config.yaml
dataset: "short read English sentences (LibriTTS-R)"
hop_length: 160
norm: "groupnorm"
kernel_size: 7
label_smoothing: 0.05
muon_scale: "original"
nesterov: true
grad_clip: 0.5
batch_size: 512
adamw_weight_decay_other_params: 0.05
Rows from block 4, named by matrix and row number. Rows with one number belong to one channel. Each number is 200 + 20 x the weight over its row's rms, rounded and kept within 0 to 999. All counts start at 0. After the name is the row's rms in percent of the matrix's.
# convs0: first width-7 conv (model.blocks.4.convs.0.weight, 144x144x7, standardized in use), inputs 12-23, a 7 kernel for each
# convs1: second width-7 conv (model.blocks.4.convs.1.weight, 144x144x7, standardized in use, transposed), outputs 12-23, a 7 kernel for each
convs0.9,097,226,206,195,211,195,183,164,171,215,210,179,177,181,189,212,197,233,192,228,236,187,191,178,187,163,181,157,183,187,200,176,197,186,175,209,271,229,223,208,207,178,227,242,248,198,199,208,203,176,234,195,216,217,200,177,227,188,181,192,199,175,192,188,204,206,193,198,240,176,212,149,170,202,224,170,213,187,214,225,199,178,179,156,219
convs1.9,118,219,200,172,220,218,180,214,168,182,184,204,223,203,231,269,212,231,215,195,207,211,200,182,192,195,151,201,189,175,186,182,194,220,190,206,177,207,220,234,194,217,189,216,227,185,197,195,205,184,223,263,198,194,202,220,204,208,183,173,212,190,209,188,204,197,183,208,193,189,209,205,195,207,200,192,193,195,206,169,221,215,177,165,226
convs0.10,105,150,180,251,207,191,179,185,182,178,216,187,195,225,189,203,176,156,199,178,192,213,168,218,216,201,187,219,223,246,200,209,190,176,204,202,188,175,197,165,214,197,209,200,229,166,178,217,196,138,190,204,215,191,207,129,201,231,223,218,266,201,215,211,198,186,183,181,180,208,214,205,177,187,226,226,170,174,220,201,184,204,200,197,208
convs1.10,089,196,177,199,216,201,185,200,173,186,218,186,204,177,196,209,193,161,217,203,180,184,224,221,197,200,186,180,223,218,205,179,225,257,195,217,216,215,181,186,183,192,206,194,204,175,197,170,183,172,205,209,171,187,175,189,199,230,202,195,199,202,214,183,212,188,227,184,231,201,190,176,205,199,202,223,209,189,219,201,191,209,205,186,195
convs0.11,103,212,185,218,190,206,226,235,223,229,212,200,168,213,201,191,218,219,193,222,201,181,180,223,180,210,213,195,215,200,220,197,207,201,182,197,188,187,179,189,207,169,223,152,240,206,141,215,199,182,206,206,206,174,206,197,199,198,182,167,217,180,207,222,202,196,194,196,204,191,182,203,202,180,197,190,208,186,216,185,203,194,199,163,212
convs1.11,107,168,199,178,189,206,211,196,180,122,171,198,204,232,201,168,154,222,219,198,237,197,212,192,203,187,209,166,211,204,183,208,178,206,188,175,175,158,206,218,218,209,231,182,184,226,167,207,208,193,191,203,193,198,239,194,195,198,204,194,225,192,229,210,215,209,213,214,211,209,214,195,221,215,164,241,230,196,181,189,209,185,216,182,210
convs0.12,095,181,200,188,216,203,212,198,189,159,152,219,198,231,210,210,232,216,211,181,219,204,214,200,182,202,202,184,231,189,190,212,192,209,188,212,199,214,215,185,224,185,202,210,170,180,186,224,221,174,179,206,167,183,207,211,206,196,195,227,170,207,205,238,207,157,226,223,178,199,168,187,191,195,228,198,226,228,235,205,196,192,206,194,212
convs1.12,114,231,195,198,185,193,228,202,240,185,234,214,214,175,224,221,214,165,206,163,192,202,192,206,207,212,200,229,179,204,165,214,176,192,237,206,180,211,195,197,193,209,199,194,142,200,207,189,200,214,232,200,195,229,229,247,191,145,220,204,175,217,196,210,202,284,184,185,184,222,201,217,184,201,198,187,224,218,174,216,174,164,169,176,241
convs0.13,098,222,199,199,192,203,211,216,201,223,191,221,219,241,231,201,212,175,212,212,214,192,198,189,192,177,183,209,193,202,199,189,252,222,197,241,183,235,232,187,181,211,229,219,203,172,182,218,200,229,205,179,180,182,181,216,256,207,189,203,194,202,221,195,256,196,184,166,208,246,201,196,231,195,183,218,212,209,211,194,193,208,184,212,181
convs1.13,114,183,233,192,202,224,174,198,213,164,181,181,186,175,205,218,217,177,141,196,179,227,159,191,165,225,188,182,211,170,191,198,206,192,193,191,215,176,182,216,188,198,149,170,218,202,186,198,198,177,201,247,195,211,226,215,210,180,192,193,151,212,226,211,198,177,181,216,186,197,183,208,207,189,193,179,201,203,193,226,218,218,214,172,204
convs0.14,100,199,196,194,202,179,199,206,214,223,162,181,210,199,194,229,187,211,171,187,220,240,166,215,181,182,213,212,233,162,238,197,223,218,204,197,203,171,198,154,212,246,185,214,225,228,187,179,193,194,190,185,200,186,258,261,210,191,212,188,208,224,240,204,169,187,214,216,197,206,201,196,222,193,192,204,209,182,228,199,179,182,202,173,189
convs1.14,097,231,210,220,215,212,211,195,226,205,171,194,190,170,228,202,201,173,189,168,209,211,186,214,205,203,203,211,246,190,183,190,192,207,196,188,243,207,233,161,208,227,182,187,245,183,209,184,176,160,206,196,172,202,214,181,187,209,188,196,192,190,201,196,192,185,193,219,210,182,170,164,192,197,204,195,163,191,179,199,220,182,194,212,200
convs0.15,100,184,186,192,219,181,205,198,219,184,225,225,203,177,210,197,192,156,201,222,193,265,178,179,188,208,226,216,190,176,188,193,194,194,234,218,196,204,209,201,189,192,218,185,180,221,216,165,214,211,232,208,193,202,213,174,196,186,251,197,207,178,207,206,226,201,200,183,197,232,178,206,205,194,201,191,193,195,152,169,190,214,218,158,178
convs1.15,106,203,195,185,203,179,185,200,223,224,222,193,216,182,192,195,158,202,215,182,175,189,199,186,209,206,204,202,204,185,221,192,171,215,192,187,196,199,206,160,198,182,173,208,223,180,184,220,189,206,186,171,235,225,187,194,212,192,175,197,186,235,228,217,200,209,197,205,194,228,156,170,195,188,186,194,221,202,184,218,216,231,202,200,180
convs0.16,100,218,187,189,173,196,184,167,171,186,199,215,214,212,214,180,255,207,163,192,213,208,190,212,204,182,198,233,197,215,150,200,181,208,176,183,172,181,185,195,202,212,180,225,212,194,186,218,191,190,180,232,232,162,150,213,200,182,199,219,229,205,203,207,203,188,179,182,220,193,244,204,190,198,172,206,185,245,194,172,210,204,203,215,188
convs1.16,098,214,168,193,208,199,200,197,190,156,182,171,203,167,243,195,235,241,200,195,196,207,184,196,203,181,215,192,226,194,243,202,203,210,240,184,216,194,221,222,216,214,209,186,199,200,197,207,206,205,141,195,208,205,215,261,261,214,154,190,167,224,184,207,207,215,202,201,234,215,197,191,205,176,210,224,199,210,188,191,190,177,182,189,216
convs0.17,103,162,186,183,197,202,198,181,187,221,239,234,227,211,217,177,183,192,227,193,197,195,232,203,197,227,185,198,231,246,203,207,211,196,216,161,230,157,186,240,210,202,203,187,199,193,233,193,178,207,235,200,206,208,192,207,197,198,226,240,215,187,200,226,228,200,183,199,198,203,207,196,213,172,187,193,232,226,186,160,169,213,192,217,211
convs1.17,097,185,172,192,236,216,173,229,234,182,188,168,198,240,213,207,184,227,228,208,171,201,175,224,199,194,210,186,199,221,219,196,208,189,166,216,179,209,182,230,210,183,178,181,195,165,191,173,181,193,214,201,174,197,198,242,213,199,201,167,196,204,228,180,205,200,223,191,234,208,186,193,229,195,173,211,194,184,198,211,226,181,189,203,217
convs0.18,099,189,181,214,204,192,194,201,199,204,190,195,224,194,197,239,222,188,166,182,213,206,200,180,210,183,201,216,155,216,193,191,195,177,208,166,190,187,194,205,170,170,215,181,190,178,204,166,235,194,182,180,190,208,166,214,211,222,178,192,201,166,217,174,192,204,237,184,220,186,221,209,181,198,208,224,207,190,154,213,211,203,189,209,196
convs1.18,102,183,225,231,189,204,188,248,182,221,204,198,198,212,191,183,202,199,173,170,186,209,200,197,207,199,205,229,220,222,223,231,195,237,185,206,175,201,185,241,175,190,194,189,202,183,183,185,212,170,205,202,198,259,189,219,195,233,200,204,215,172,227,174,230,189,211,165,180,197,186,214,186,216,202,193,228,184,198,204,204,189,198,209,214
convs0.19,099,215,238,188,182,200,214,181,207,159,228,208,203,199,164,188,206,212,213,166,221,229,222,200,209,200,175,192,231,209,191,202,174,209,201,171,201,174,201,229,226,186,207,202,229,195,190,173,227,203,183,190,200,172,203,196,226,154,227,224,183,200,171,232,171,213,237,203,197,182,175,191,211,172,205,168,205,204,173,207,192,194,209,202,184
convs1.19,095,162,171,204,179,202,231,193,233,199,175,190,189,177,207,220,197,216,204,208,160,228,203,204,188,196,214,213,169,217,195,202,187,209,217,215,158,222,185,175,207,217,188,235,217,191,203,210,208,167,217,180,199,197,162,226,235,185,205,185,194,224,216,182,233,195,213,237,195,220,163,187,180,215,152,179,214,181,157,188,203,228,203,162,224
convs0.20,096,205,216,213,175,185,208,181,183,216,178,223,203,244,261,189,171,203,203,232,191,214,206,209,218,210,212,172,222,180,201,167,222,215,209,194,170,171,220,224,188,240,182,206,219,196,159,173,175,178,209,174,191,186,181,226,173,185,191,190,184,203,222,192,187,186,201,234,212,223,176,208,183,225,203,228,196,200,168,199,170,187,178,205,210
convs1.20,110,243,144,202,180,197,201,161,189,172,186,237,192,214,193,185,203,197,166,220,195,201,216,196,227,182,194,189,194,230,207,255,219,245,222,183,173,184,175,168,187,206,198,215,186,204,216,214,209,189,161,217,212,226,221,217,197,202,204,196,206,195,191,170,238,181,200,211,235,195,202,207,189,208,217,200,228,186,199,223,205,214,203,255,227
convs0.21,100,213,183,197,175,219,230,220,178,188,180,201,199,215,185,180,178,180,233,198,195,159,173,168,186,213,217,227,211,179,193,184,193,174,170,165,199,201,211,189,190,164,238,231,198,211,200,193,210,202,169,206,182,175,188,186,246,198,219,216,207,220,184,266,167,180,231,196,187,195,190,176,184,202,212,184,221,195,208,205,159,193,199,181,157
convs1.21,089,176,210,171,181,195,222,212,192,216,199,168,163,208,200,196,197,195,223,216,194,213,188,229,216,228,202,204,196,203,217,232,185,206,238,205,236,210,228,209,245,207,171,226,222,211,189,228,186,190,190,202,221,201,179,190,218,200,234,209,207,205,193,200,185,242,213,227,188,202,170,179,164,210,186,192,203,213,165,207,200,212,164,220,164
convs0.22,099,210,148,189,222,197,191,201,213,212,214,181,227,203,189,205,190,188,196,210,152,192,245,186,180,202,152,216,205,218,217,222,219,181,168,177,202,202,202,207,184,224,212,198,229,206,239,182,218,245,214,199,186,200,214,205,179,216,208,196,188,175,182,189,189,186,221,207,216,199,270,201,210,218,202,190,224,220,188,204,212,178,230,225,190
convs1.22,106,208,233,180,200,194,230,230,172,210,214,171,244,213,172,219,202,244,222,179,185,202,160,191,162,215,215,213,214,247,194,192,195,195,160,222,223,211,181,192,177,219,198,194,186,208,193,183,210,197,245,172,199,204,188,199,176,199,233,173,192,202,230,206,209,227,167,174,222,184,183,169,193,196,210,233,218,178,200,164,203,198,209,226,156
convs0.23,101,200,212,226,186,217,197,174,187,236,253,209,238,210,181,218,237,182,194,235,188,187,189,182,194,204,180,258,240,230,170,214,186,178,201,169,223,167,203,181,216,203,213,216,214,202,226,206,196,186,183,202,218,206,198,228,205,193,192,182,155,207,237,206,214,214,219,195,224,194,159,212,189,203,191,177,203,207,187,190,177,194,189,209,216
convs1.23,093,191,214,198,195,179,209,197,191,161,196,214,215,171,187,236,197,218,185,179,202,203,157,189,176,218,229,180,220,225,230,163,249,188,209,225,220,218,188,188,199,190,224,188,182,146,206,199,195,227,201,205,187,186,196,213,184,210,188,196,219,201,209,191,200,185,228,197,218,197,212,197,220,195,185,191,183,155,178,219,180,242,188,198,168
convs0.24,105,150,192,194,203,186,206,179,243,226,165,188,165,176,216,229,182,210,211,174,220,196,198,183,221,212,179,206,132,220,204,201,214,166,214,180,195,134,228,196,180,258,216,200,229,200,199,169,208,193,216,191,232,182,213,176,189,212,196,211,185,221,185,181,205,218,197,162,223,202,190,203,249,196,220,199,251,153,158,176,185,211,192,213,227
convs1.24,093,167,225,230,205,214,224,219,246,199,242,225,190,217,207,199,179,189,220,213,190,226,222,220,201,223,221,166,232,181,174,197,177,210,161,197,170,203,194,198,219,208,195,192,191,188,189,162,183,197,203,214,194,183,209,197,198,202,216,187,203,222,210,183,220,217,193,225,222,239,242,175,217,190,198,198,212,179,197,213,232,195,212,186,219
convs0.25,099,202,222,225,194,195,170,193,176,219,205,196,161,165,186,200,183,201,195,227,211,164,178,230,223,200,221,183,242,223,202,214,201,188,178,187,204,203,232,218,221,198,177,218,174,198,208,205,205,208,170,223,209,221,198,200,190,226,201,174,227,216,178,184,214,190,197,172,194,187,185,218,186,215,193,199,201,203,206,214,221,200,197,203,250
convs1.25,096,188,170,160,208,213,208,197,177,208,194,167,177,187,159,200,231,139,204,212,214,205,195,204,200,198,215,197,234,196,227,195,189,192,186,146,214,216,195,176,219,214,223,173,214,194,192,175,179,217,242,178,156,219,187,187,207,238,184,227,193,214,184,189,228,168,191,189,144,187,176,189,171,192,220,173,167,208,225,201,211,205,211,190,153
convs0.26,102,188,198,232,200,178,197,252,224,202,166,184,217,192,208,165,195,217,168,183,210,194,173,230,228,180,182,220,185,169,193,200,213,194,181,206,167,223,204,191,207,211,192,202,216,248,205,181,181,182,169,211,211,197,211,212,208,166,198,221,194,188,202,191,227,209,159,206,173,212,202,193,184,225,211,195,216,165,190,196,167,182,231,201,190
convs1.26,096,188,172,173,207,218,195,196,173,147,201,209,179,241,171,225,206,190,232,193,208,190,210,204,204,203,170,199,192,198,207,221,222,220,187,216,223,177,197,214,204,184,184,205,210,206,199,180,174,201,202,179,172,184,201,222,195,181,162,157,195,170,202,201,198,177,202,192,181,191,210,177,194,163,200,196,183,258,193,213,192,211,194,208,174
convs0.27,099,196,198,179,200,175,195,204,146,196,155,210,246,214,236,180,195,238,212,234,231,189,169,208,181,172,230,208,247,158,219,203,205,241,221,217,216,245,212,203,185,204,203,206,205,185,174,191,191,166,185,183,187,205,198,244,245,178,185,200,180,197,171,208,197,204,209,202,209,184,185,211,195,187,198,190,232,251,229,174,216,185,186,207,186
convs1.27,099,217,181,227,186,184,186,219,212,197,204,170,172,199,245,188,210,199,206,214,178,159,203,222,209,215,176,224,221,131,187,209,202,230,175,160,191,232,171,223,190,174,211,214,203,201,184,196,206,202,197,200,205,201,229,194,229,189,201,209,218,190,188,207,166,180,224,244,210,230,197,207,233,179,222,184,215,210,216,233,272,221,237,170,233
convs0.28,099,182,210,210,213,200,232,182,169,199,206,190,187,225,203,199,237,215,182,202,222,180,196,220,164,199,167,191,204,217,200,219,213,181,173,205,184,219,185,201,217,187,197,213,199,223,203,186,168,206,219,177,207,205,224,237,227,196,217,189,212,190,211,231,174,241,184,235,212,200,207,208,210,216,241,203,185,176,195,210,210,202,178,195,207
convs1.28,105,168,203,190,163,203,217,197,181,196,191,191,223,182,196,205,181,224,199,199,253,237,172,216,189,186,176,198,203,197,178,191,238,210,187,171,232,181,184,190,181,188,201,215,175,209,229,189,209,165,207,200,224,139,212,175,231,237,196,231,184,183,209,204,182,186,188,220,199,219,202,181,192,196,230,179,183,177,199,198,246,178,198,191,195
convs0.29,101,207,186,219,163,193,180,185,223,193,172,195,224,190,167,219,232,222,224,214,185,198,188,217,202,207,181,200,187,219,211,211,198,188,219,208,157,207,204,211,211,189,219,210,227,240,187,172,184,182,165,200,217,193,186,188,214,196,206,210,200,200,202,217,214,202,190,199,170,215,188,194,177,201,189,187,223,191,211,157,175,191,206,174,187
convs1.29,102,205,177,197,203,187,252,189,179,204,170,200,162,204,234,183,224,192,198,179,202,210,211,214,194,204,192,182,224,230,175,175,193,193,219,180,213,212,196,208,207,175,183,222,223,196,206,222,207,238,217,174,191,184,255,222,226,186,196,207,204,214,178,176,211,198,175,228,234,181,226,201,182,211,205,196,209,246,204,232,184,163,196,158,194
convs0.30,097,180,174,207,200,222,199,185,218,203,260,196,179,217,218,171,198,211,217,162,235,163,212,182,168,202,174,195,185,214,213,243,204,211,204,173,176,195,186,195,205,200,208,167,169,213,224,216,175,223,169,167,215,225,191,199,221,190,218,162,198,187,191,225,178,214,192,206,208,176,181,211,201,180,213,180,196,198,224,230,208,205,186,201,263
convs1.30,098,203,195,164,155,206,181,201,188,201,214,192,210,169,207,203,242,162,218,200,220,222,188,205,195,233,201,232,189,221,209,213,173,190,197,209,206,228,206,210,170,235,196,202,207,185,179,209,194,205,209,235,212,189,177,209,218,192,176,241,175,212,219,171,215,262,206,176,174,190,160,199,160,188,222,183,212,218,189,185,193,186,183,216,234
convs0.31,098,196,203,221,185,212,226,167,196,217,170,218,223,195,232,178,124,220,241,176,180,283,188,211,228,206,217,201,165,191,198,200,187,163,203,203,189,192,186,203,211,226,188,211,232,202,194,217,189,232,182,191,161,188,190,222,166,226,193,262,212,211,208,176,198,190,217,181,209,227,191,174,206,190,191,215,195,187,221,205,146,256,229,185,196
convs1.31,110,200,180,173,177,203,210,227,226,182,199,217,195,240,194,244,209,192,215,161,172,240,201,208,218,201,234,191,168,178,230,234,169,240,226,212,222,219,220,174,153,205,179,204,182,182,210,198,191,222,164,216,178,180,177,280,217,153,214,178,247,223,178,228,216,172,220,211,206,183,152,199,197,244,196,210,221,180,181,187,183,267,174,225,204
convs0.32,098,185,234,189,186,176,210,179,196,190,189,223,168,184,210,164,161,201,180,221,151,202,200,180,202,220,201,148,195,208,184,192,199,208,140,202,191,189,188,189,202,209,197,237,204,192,158,234,201,204,212,182,228,214,171,206,188,179,196,233,205,193,222,211,224,188,186,196,217,163,182,191,185,205,179,174,194,234,163,192,220,199,197,256,194
convs1.32,088,200,192,204,183,179,200,189,211,228,197,251,193,179,228,182,212,186,183,200,233,196,191,212,210,198,213,211,191,210,163,204,200,185,203,195,213,224,210,201,198,191,235,186,210,227,193,215,177,182,185,245,231,182,216,196,203,201,171,175,218,225,228,208,202,198,206,200,203,197,187,196,182,198,201,225,208,190,193,184,216,188,191,197,250
convs0.33,104,191,179,200,195,200,179,194,199,199,173,184,219,214,190,203,211,167,194,248,168,201,204,209,196,211,225,231,190,186,196,205,189,182,219,225,176,233,193,191,180,216,215,225,201,213,227,192,174,183,195,233,186,189,234,204,192,201,240,217,165,187,218,196,199,170,179,227,184,202,217,177,184,181,205,185,210,170,182,180,207,204,186,216,218
convs1.33,098,240,214,198,232,214,202,189,192,215,194,201,215,206,154,201,215,207,211,180,200,174,196,191,195,179,202,185,212,191,214,212,145,165,224,182,207,220,204,208,217,178,207,203,190,212,212,159,193,224,211,216,201,196,213,220,182,198,236,188,215,196,195,195,182,220,211,221,192,193,195,217,214,215,187,219,247,220,214,216,172,183,214,212,245
convs0.34,101,212,236,204,215,175,201,195,233,209,229,196,181,203,246,200,190,223,182,199,174,205,206,183,222,170,214,217,168,230,225,194,207,206,222,206,158,221,188,216,218,213,155,193,202,214,202,183,184,202,210,197,166,201,222,192,175,177,202,191,228,185,205,200,200,192,211,232,170,191,217,226,209,199,190,229,212,239,213,203,175,238,212,208,217
convs1.34,111,177,240,210,209,193,218,196,225,200,174,212,201,232,198,199,175,205,196,202,203,162,181,188,217,213,230,229,207,186,224,181,191,201,220,215,202,202,209,201,196,188,238,211,186,213,208,229,176,206,192,206,214,186,194,234,194,185,214,195,255,186,226,195,194,205,210,222,213,189,253,174,186,205,182,211,204,188,184,217,200,211,174,199,183
convs0.35,102,205,182,201,195,173,192,197,186,212,210,210,219,248,230,203,209,212,195,232,201,158,181,232,196,212,242,171,200,201,202,211,192,210,203,233,224,181,210,212,224,188,189,201,191,180,194,179,197,215,187,206,192,214,178,166,249,177,202,212,186,206,198,211,190,221,178,215,179,210,204,183,187,175,239,231,190,250,223,196,206,198,197,181,212
convs1.35,109,212,227,190,187,182,172,165,175,205,226,193,262,195,228,223,153,198,224,196,210,189,163,210,196,205,171,219,167,197,185,172,178,234,215,181,219,223,217,156,190,166,190,168,194,181,177,185,222,184,216,155,194,236,219,191,249,196,188,204,193,187,242,191,195,217,184,211,202,202,219,170,219,223,178,179,195,227,200,198,189,214,201,201,221
convs0.36,102,206,178,221,185,195,168,225,192,198,201,170,202,183,188,234,179,211,205,183,200,193,201,185,181,209,214,178,205,201,225,210,226,167,179,241,237,263,185,209,185,177,229,205,168,207,195,168,172,210,212,188,207,188,214,203,213,189,177,178,207,197,224,195,258,216,230,224,217,214,168,203,229,210,201,211,217,184,205,180,184,201,190,196,264
convs1.36,102,225,215,184,217,195,160,229,194,226,207,219,248,242,191,201,194,190,181,184,206,236,182,218,195,208,176,213,217,188,225,210,196,216,203,174,183,170,184,208,192,209,143,196,188,211,213,202,195,192,238,150,187,213,180,223,202,190,250,201,210,170,205,208,184,166,226,208,208,203,198,151,178,209,214,197,207,202,173,187,205,221,202,203,250
convs0.37,097,150,212,179,204,183,206,184,181,201,233,195,195,212,216,176,174,175,206,186,210,196,179,219,189,224,213,191,210,193,203,216,198,172,197,186,215,211,208,223,203,233,192,195,196,159,209,208,197,211,204,179,210,177,200,242,213,224,220,193,200,213,207,210,237,257,171,239,236,214,233,194,194,206,244,198,200,229,229,212,194,223,184,210,202
convs1.37,094,170,149,195,195,236,223,228,167,204,233,193,222,209,244,186,217,197,194,161,192,124,183,215,199,212,233,196,215,224,212,240,193,225,215,170,202,192,190,192,203,189,200,224,201,219,210,198,171,185,191,184,223,192,205,193,198,215,217,182,176,219,199,255,173,214,173,228,183,202,180,182,188,201,220,185,213,171,193,178,200,212,237,198,222
convs0.38,098,203,201,209,187,198,197,175,177,206,173,239,178,228,199,202,195,179,218,207,196,214,145,205,173,178,175,197,196,215,196,201,186,204,221,216,237,181,233,203,190,208,189,232,213,187,196,192,189,167,163,184,166,195,232,211,205,207,196,260,195,208,229,217,181,192,191,203,238,205,212,188,211,212,217,207,216,215,221,233,228,188,209,168,208
convs1.38,094,176,198,188,222,208,228,207,202,186,188,198,174,194,209,172,164,263,208,207,208,179,215,220,214,191,230,212,210,189,163,202,240,188,194,222,209,237,171,222,205,190,180,192,204,179,184,158,189,195,202,186,191,203,203,187,195,213,198,177,196,184,200,199,188,174,189,225,194,210,161,180,218,187,198,154,190,190,215,196,224,213,216,221,156
convs0.39,101,190,213,184,179,222,218,198,227,179,204,206,238,211,226,205,192,191,211,192,207,252,189,192,187,205,181,203,190,186,196,185,204,216,198,179,200,245,206,236,172,208,192,216,239,207,180,186,231,226,183,194,206,200,204,178,214,183,183,210,180,179,196,216,232,177,204,221,166,180,180,179,203,210,193,211,203,187,211,212,208,194,206,233,187
convs1.39,100,221,203,216,202,193,203,199,194,208,157,181,175,187,211,224,164,212,255,222,185,211,213,206,215,204,194,206,198,221,198,213,214,195,182,212,234,207,214,186,205,214,190,158,222,133,219,233,212,218,193,192,183,210,174,187,179,159,176,198,195,203,178,208,225,211,202,167,203,195,154,176,217,196,206,193,230,191,156,194,182,207,198,193,207
convs0.40,102,232,207,187,236,220,194,157,207,175,217,187,201,185,138,187,219,242,168,222,205,208,189,206,188,200,163,162,209,192,198,193,230,225,214,204,191,217,206,191,198,181,179,222,232,187,215,191,193,167,194,212,164,193,191,213,201,225,181,200,193,196,264,193,228,195,193,218,177,232,205,206,239,191,210,198,219,195,217,168,199,207,195,201,202
convs1.40,087,211,199,206,181,223,205,198,175,198,195,225,163,192,187,180,190,223,182,230,197,216,179,205,199,200,178,181,223,234,208,213,225,181,198,200,200,203,194,216,183,189,191,200,198,194,230,196,240,238,231,178,215,219,207,184,180,194,207,192,202,205,220,187,216,195,215,183,216,196,203,205,159,172,210,238,222,177,188,211,162,221,219,220,193
convs0.41,097,214,201,189,194,248,211,190,207,243,167,208,214,199,167,191,208,195,191,191,191,224,221,185,226,174,192,232,181,185,202,209,230,218,216,195,216,204,190,190,178,201,198,214,183,222,216,211,175,209,185,205,216,209,201,225,182,211,233,191,193,193,160,207,200,195,216,213,196,188,203,202,251,236,182,213,206,187,225,202,188,229,205,181,198
convs1.41,094,185,228,169,208,214,198,145,180,172,187,169,181,194,200,176,174,206,214,179,231,246,211,209,192,177,178,208,149,222,198,210,187,187,189,224,206,179,217,209,199,174,212,214,194,212,186,232,206,235,198,175,175,216,175,196,204,197,195,187,203,185,219,186,230,187,193,193,200,188,184,162,177,214,222,202,187,188,220,186,226,207,192,168,191
convs0.42,096,180,201,188,208,215,247,213,231,198,213,184,204,193,157,203,225,217,200,206,193,201,204,178,164,218,196,196,183,180,199,152,211,219,182,181,211,226,198,197,226,200,193,187,222,199,156,194,203,199,188,186,179,245,193,233,174,169,215,207,230,198,191,188,214,229,199,170,185,201,184,217,206,184,191,208,208,193,165,223,182,190,164,162,173
convs1.42,095,159,221,190,200,210,218,248,222,236,203,174,133,175,194,179,191,170,235,190,191,172,185,182,184,195,219,191,201,193,222,193,190,211,192,190,212,205,197,196,198,196,191,228,213,217,164,186,206,232,229,181,185,212,206,223,195,209,229,203,182,203,198,205,181,189,189,210,226,222,188,187,211,199,185,185,182,192,200,205,191,237,195,197,193
convs0.43,098,204,200,214,197,202,195,210,229,212,198,175,161,200,225,213,173,152,207,196,239,195,197,176,190,175,177,206,173,248,187,206,189,179,201,206,207,207,173,238,210,210,191,166,175,219,243,165,186,199,164,206,174,212,263,226,221,214,202,200,207,218,206,197,213,182,213,236,214,176,174,250,235,188,222,217,150,209,210,184,217,239,180,183,185
convs1.43,093,206,191,257,191,226,194,201,207,192,164,168,184,199,227,219,242,171,204,219,216,200,182,165,196,200,215,235,218,194,211,210,229,178,162,215,167,211,195,204,190,206,187,226,213,188,223,222,208,211,181,209,242,195,209,177,182,189,175,197,219,164,193,241,148,166,195,183,218,182,208,211,215,217,181,191,167,213,217,209,194,199,188,247,227
convs0.44,099,197,217,197,206,211,169,239,173,221,187,222,197,203,173,199,203,232,200,173,180,192,221,187,189,179,198,176,166,189,180,188,211,235,219,197,256,212,197,179,208,230,213,205,189,193,182,186,196,203,220,207,183,176,152,208,218,269,193,204,172,207,217,194,200,166,227,188,175,192,203,190,195,179,163,218,229,213,212,158,230,221,183,205,206
convs1.44,094,221,212,213,164,195,232,193,212,197,200,183,204,211,194,207,227,206,195,186,186,216,194,203,207,211,207,218,213,181,204,220,193,263,135,196,179,146,213,211,222,208,150,196,205,176,233,224,182,192,186,219,194,196,189,195,253,160,226,192,147,205,252,218,190,167,214,188,207,221,206,204,205,217,199,192,216,229,188,243,191,220,227,188,205
convs0.45,097,171,149,188,203,208,224,213,181,195,148,203,177,245,207,215,261,223,188,218,201,199,183,209,179,183,212,230,181,187,204,211,178,206,190,206,192,208,230,217,209,218,206,220,218,222,155,207,158,237,206,213,206,177,188,203,174,204,165,198,195,190,195,225,212,225,196,185,195,144,187,197,186,193,203,176,187,184,184,168,188,179,196,197,214
convs1.45,114,215,211,207,215,239,222,204,181,190,175,201,216,200,207,160,195,220,167,210,198,231,183,177,192,204,188,196,210,181,206,202,201,190,205,194,227,194,201,177,233,223,225,216,219,232,228,241,213,222,206,205,181,189,181,183,198,168,194,200,217,208,210,218,187,153,180,202,189,179,187,193,159,177,164,214,180,228,197,185,229,228,193,181,199
convs0.46,098,210,174,166,191,207,206,184,231,220,217,220,191,206,235,168,225,221,188,173,256,223,192,182,207,184,197,188,209,204,181,185,204,228,174,194,212,195,210,205,218,198,182,194,207,230,197,190,202,193,206,197,187,219,198,189,193,187,201,181,165,240,199,220,171,233,177,208,207,172,178,191,197,201,201,171,185,217,169,181,229,194,150,199,216
convs1.46,112,194,204,217,225,196,191,200,199,184,210,200,207,141,194,224,232,158,212,203,148,207,198,179,186,205,215,198,179,190,211,187,220,172,220,185,222,181,215,198,219,187,215,229,224,240,180,228,227,236,222,217,193,203,217,186,192,184,206,165,165,226,220,172,182,188,199,162,198,197,222,171,175,208,198,229,205,233,206,171,164,193,194,147,199
convs0.47,098,199,191,207,190,192,203,176,244,207,231,187,230,175,210,199,166,212,194,239,248,187,172,226,190,202,180,204,196,198,192,220,196,190,193,189,208,185,221,178,201,195,189,206,210,209,237,194,191,215,197,166,229,203,182,223,179,173,188,187,201,191,208,223,168,216,205,162,201,207,220,191,209,176,199,204,213,179,207,223,172,182,190,219,194
convs1.47,098,172,196,215,184,212,178,214,200,204,212,206,208,228,190,211,176,202,160,197,225,213,186,159,197,186,193,196,181,207,211,221,169,209,210,202,234,229,206,200,193,181,175,199,205,235,229,205,219,226,217,182,189,207,235,214,209,154,192,200,158,194,206,215,197,171,192,163,206,186,190,198,218,205,178,218,220,235,175,231,184,195,199,197,167
convs0.48,098,181,242,168,235,186,230,169,206,187,194,197,217,180,189,183,215,194,204,202,198,234,232,190,178,209,178,197,151,169,200,179,216,187,220,221,188,281,207,190,224,227,258,193,201,206,184,186,199,203,179,216,178,211,151,211,251,176,210,165,204,173,219,173,231,203,216,182,208,220,193,167,221,228,208,207,240,241,213,227,164,193,165,158,164
convs1.48,095,173,212,218,203,182,203,165,170,168,217,205,208,186,185,199,223,188,224,192,210,241,170,221,176,210,215,180,222,275,220,163,207,193,191,204,219,194,219,198,212,184,189,183,214,182,205,213,216,195,206,230,174,163,172,212,170,210,205,198,216,238,220,234,184,190,181,179,220,188,235,180,208,242,158,180,184,148,180,205,199,217,198,206,203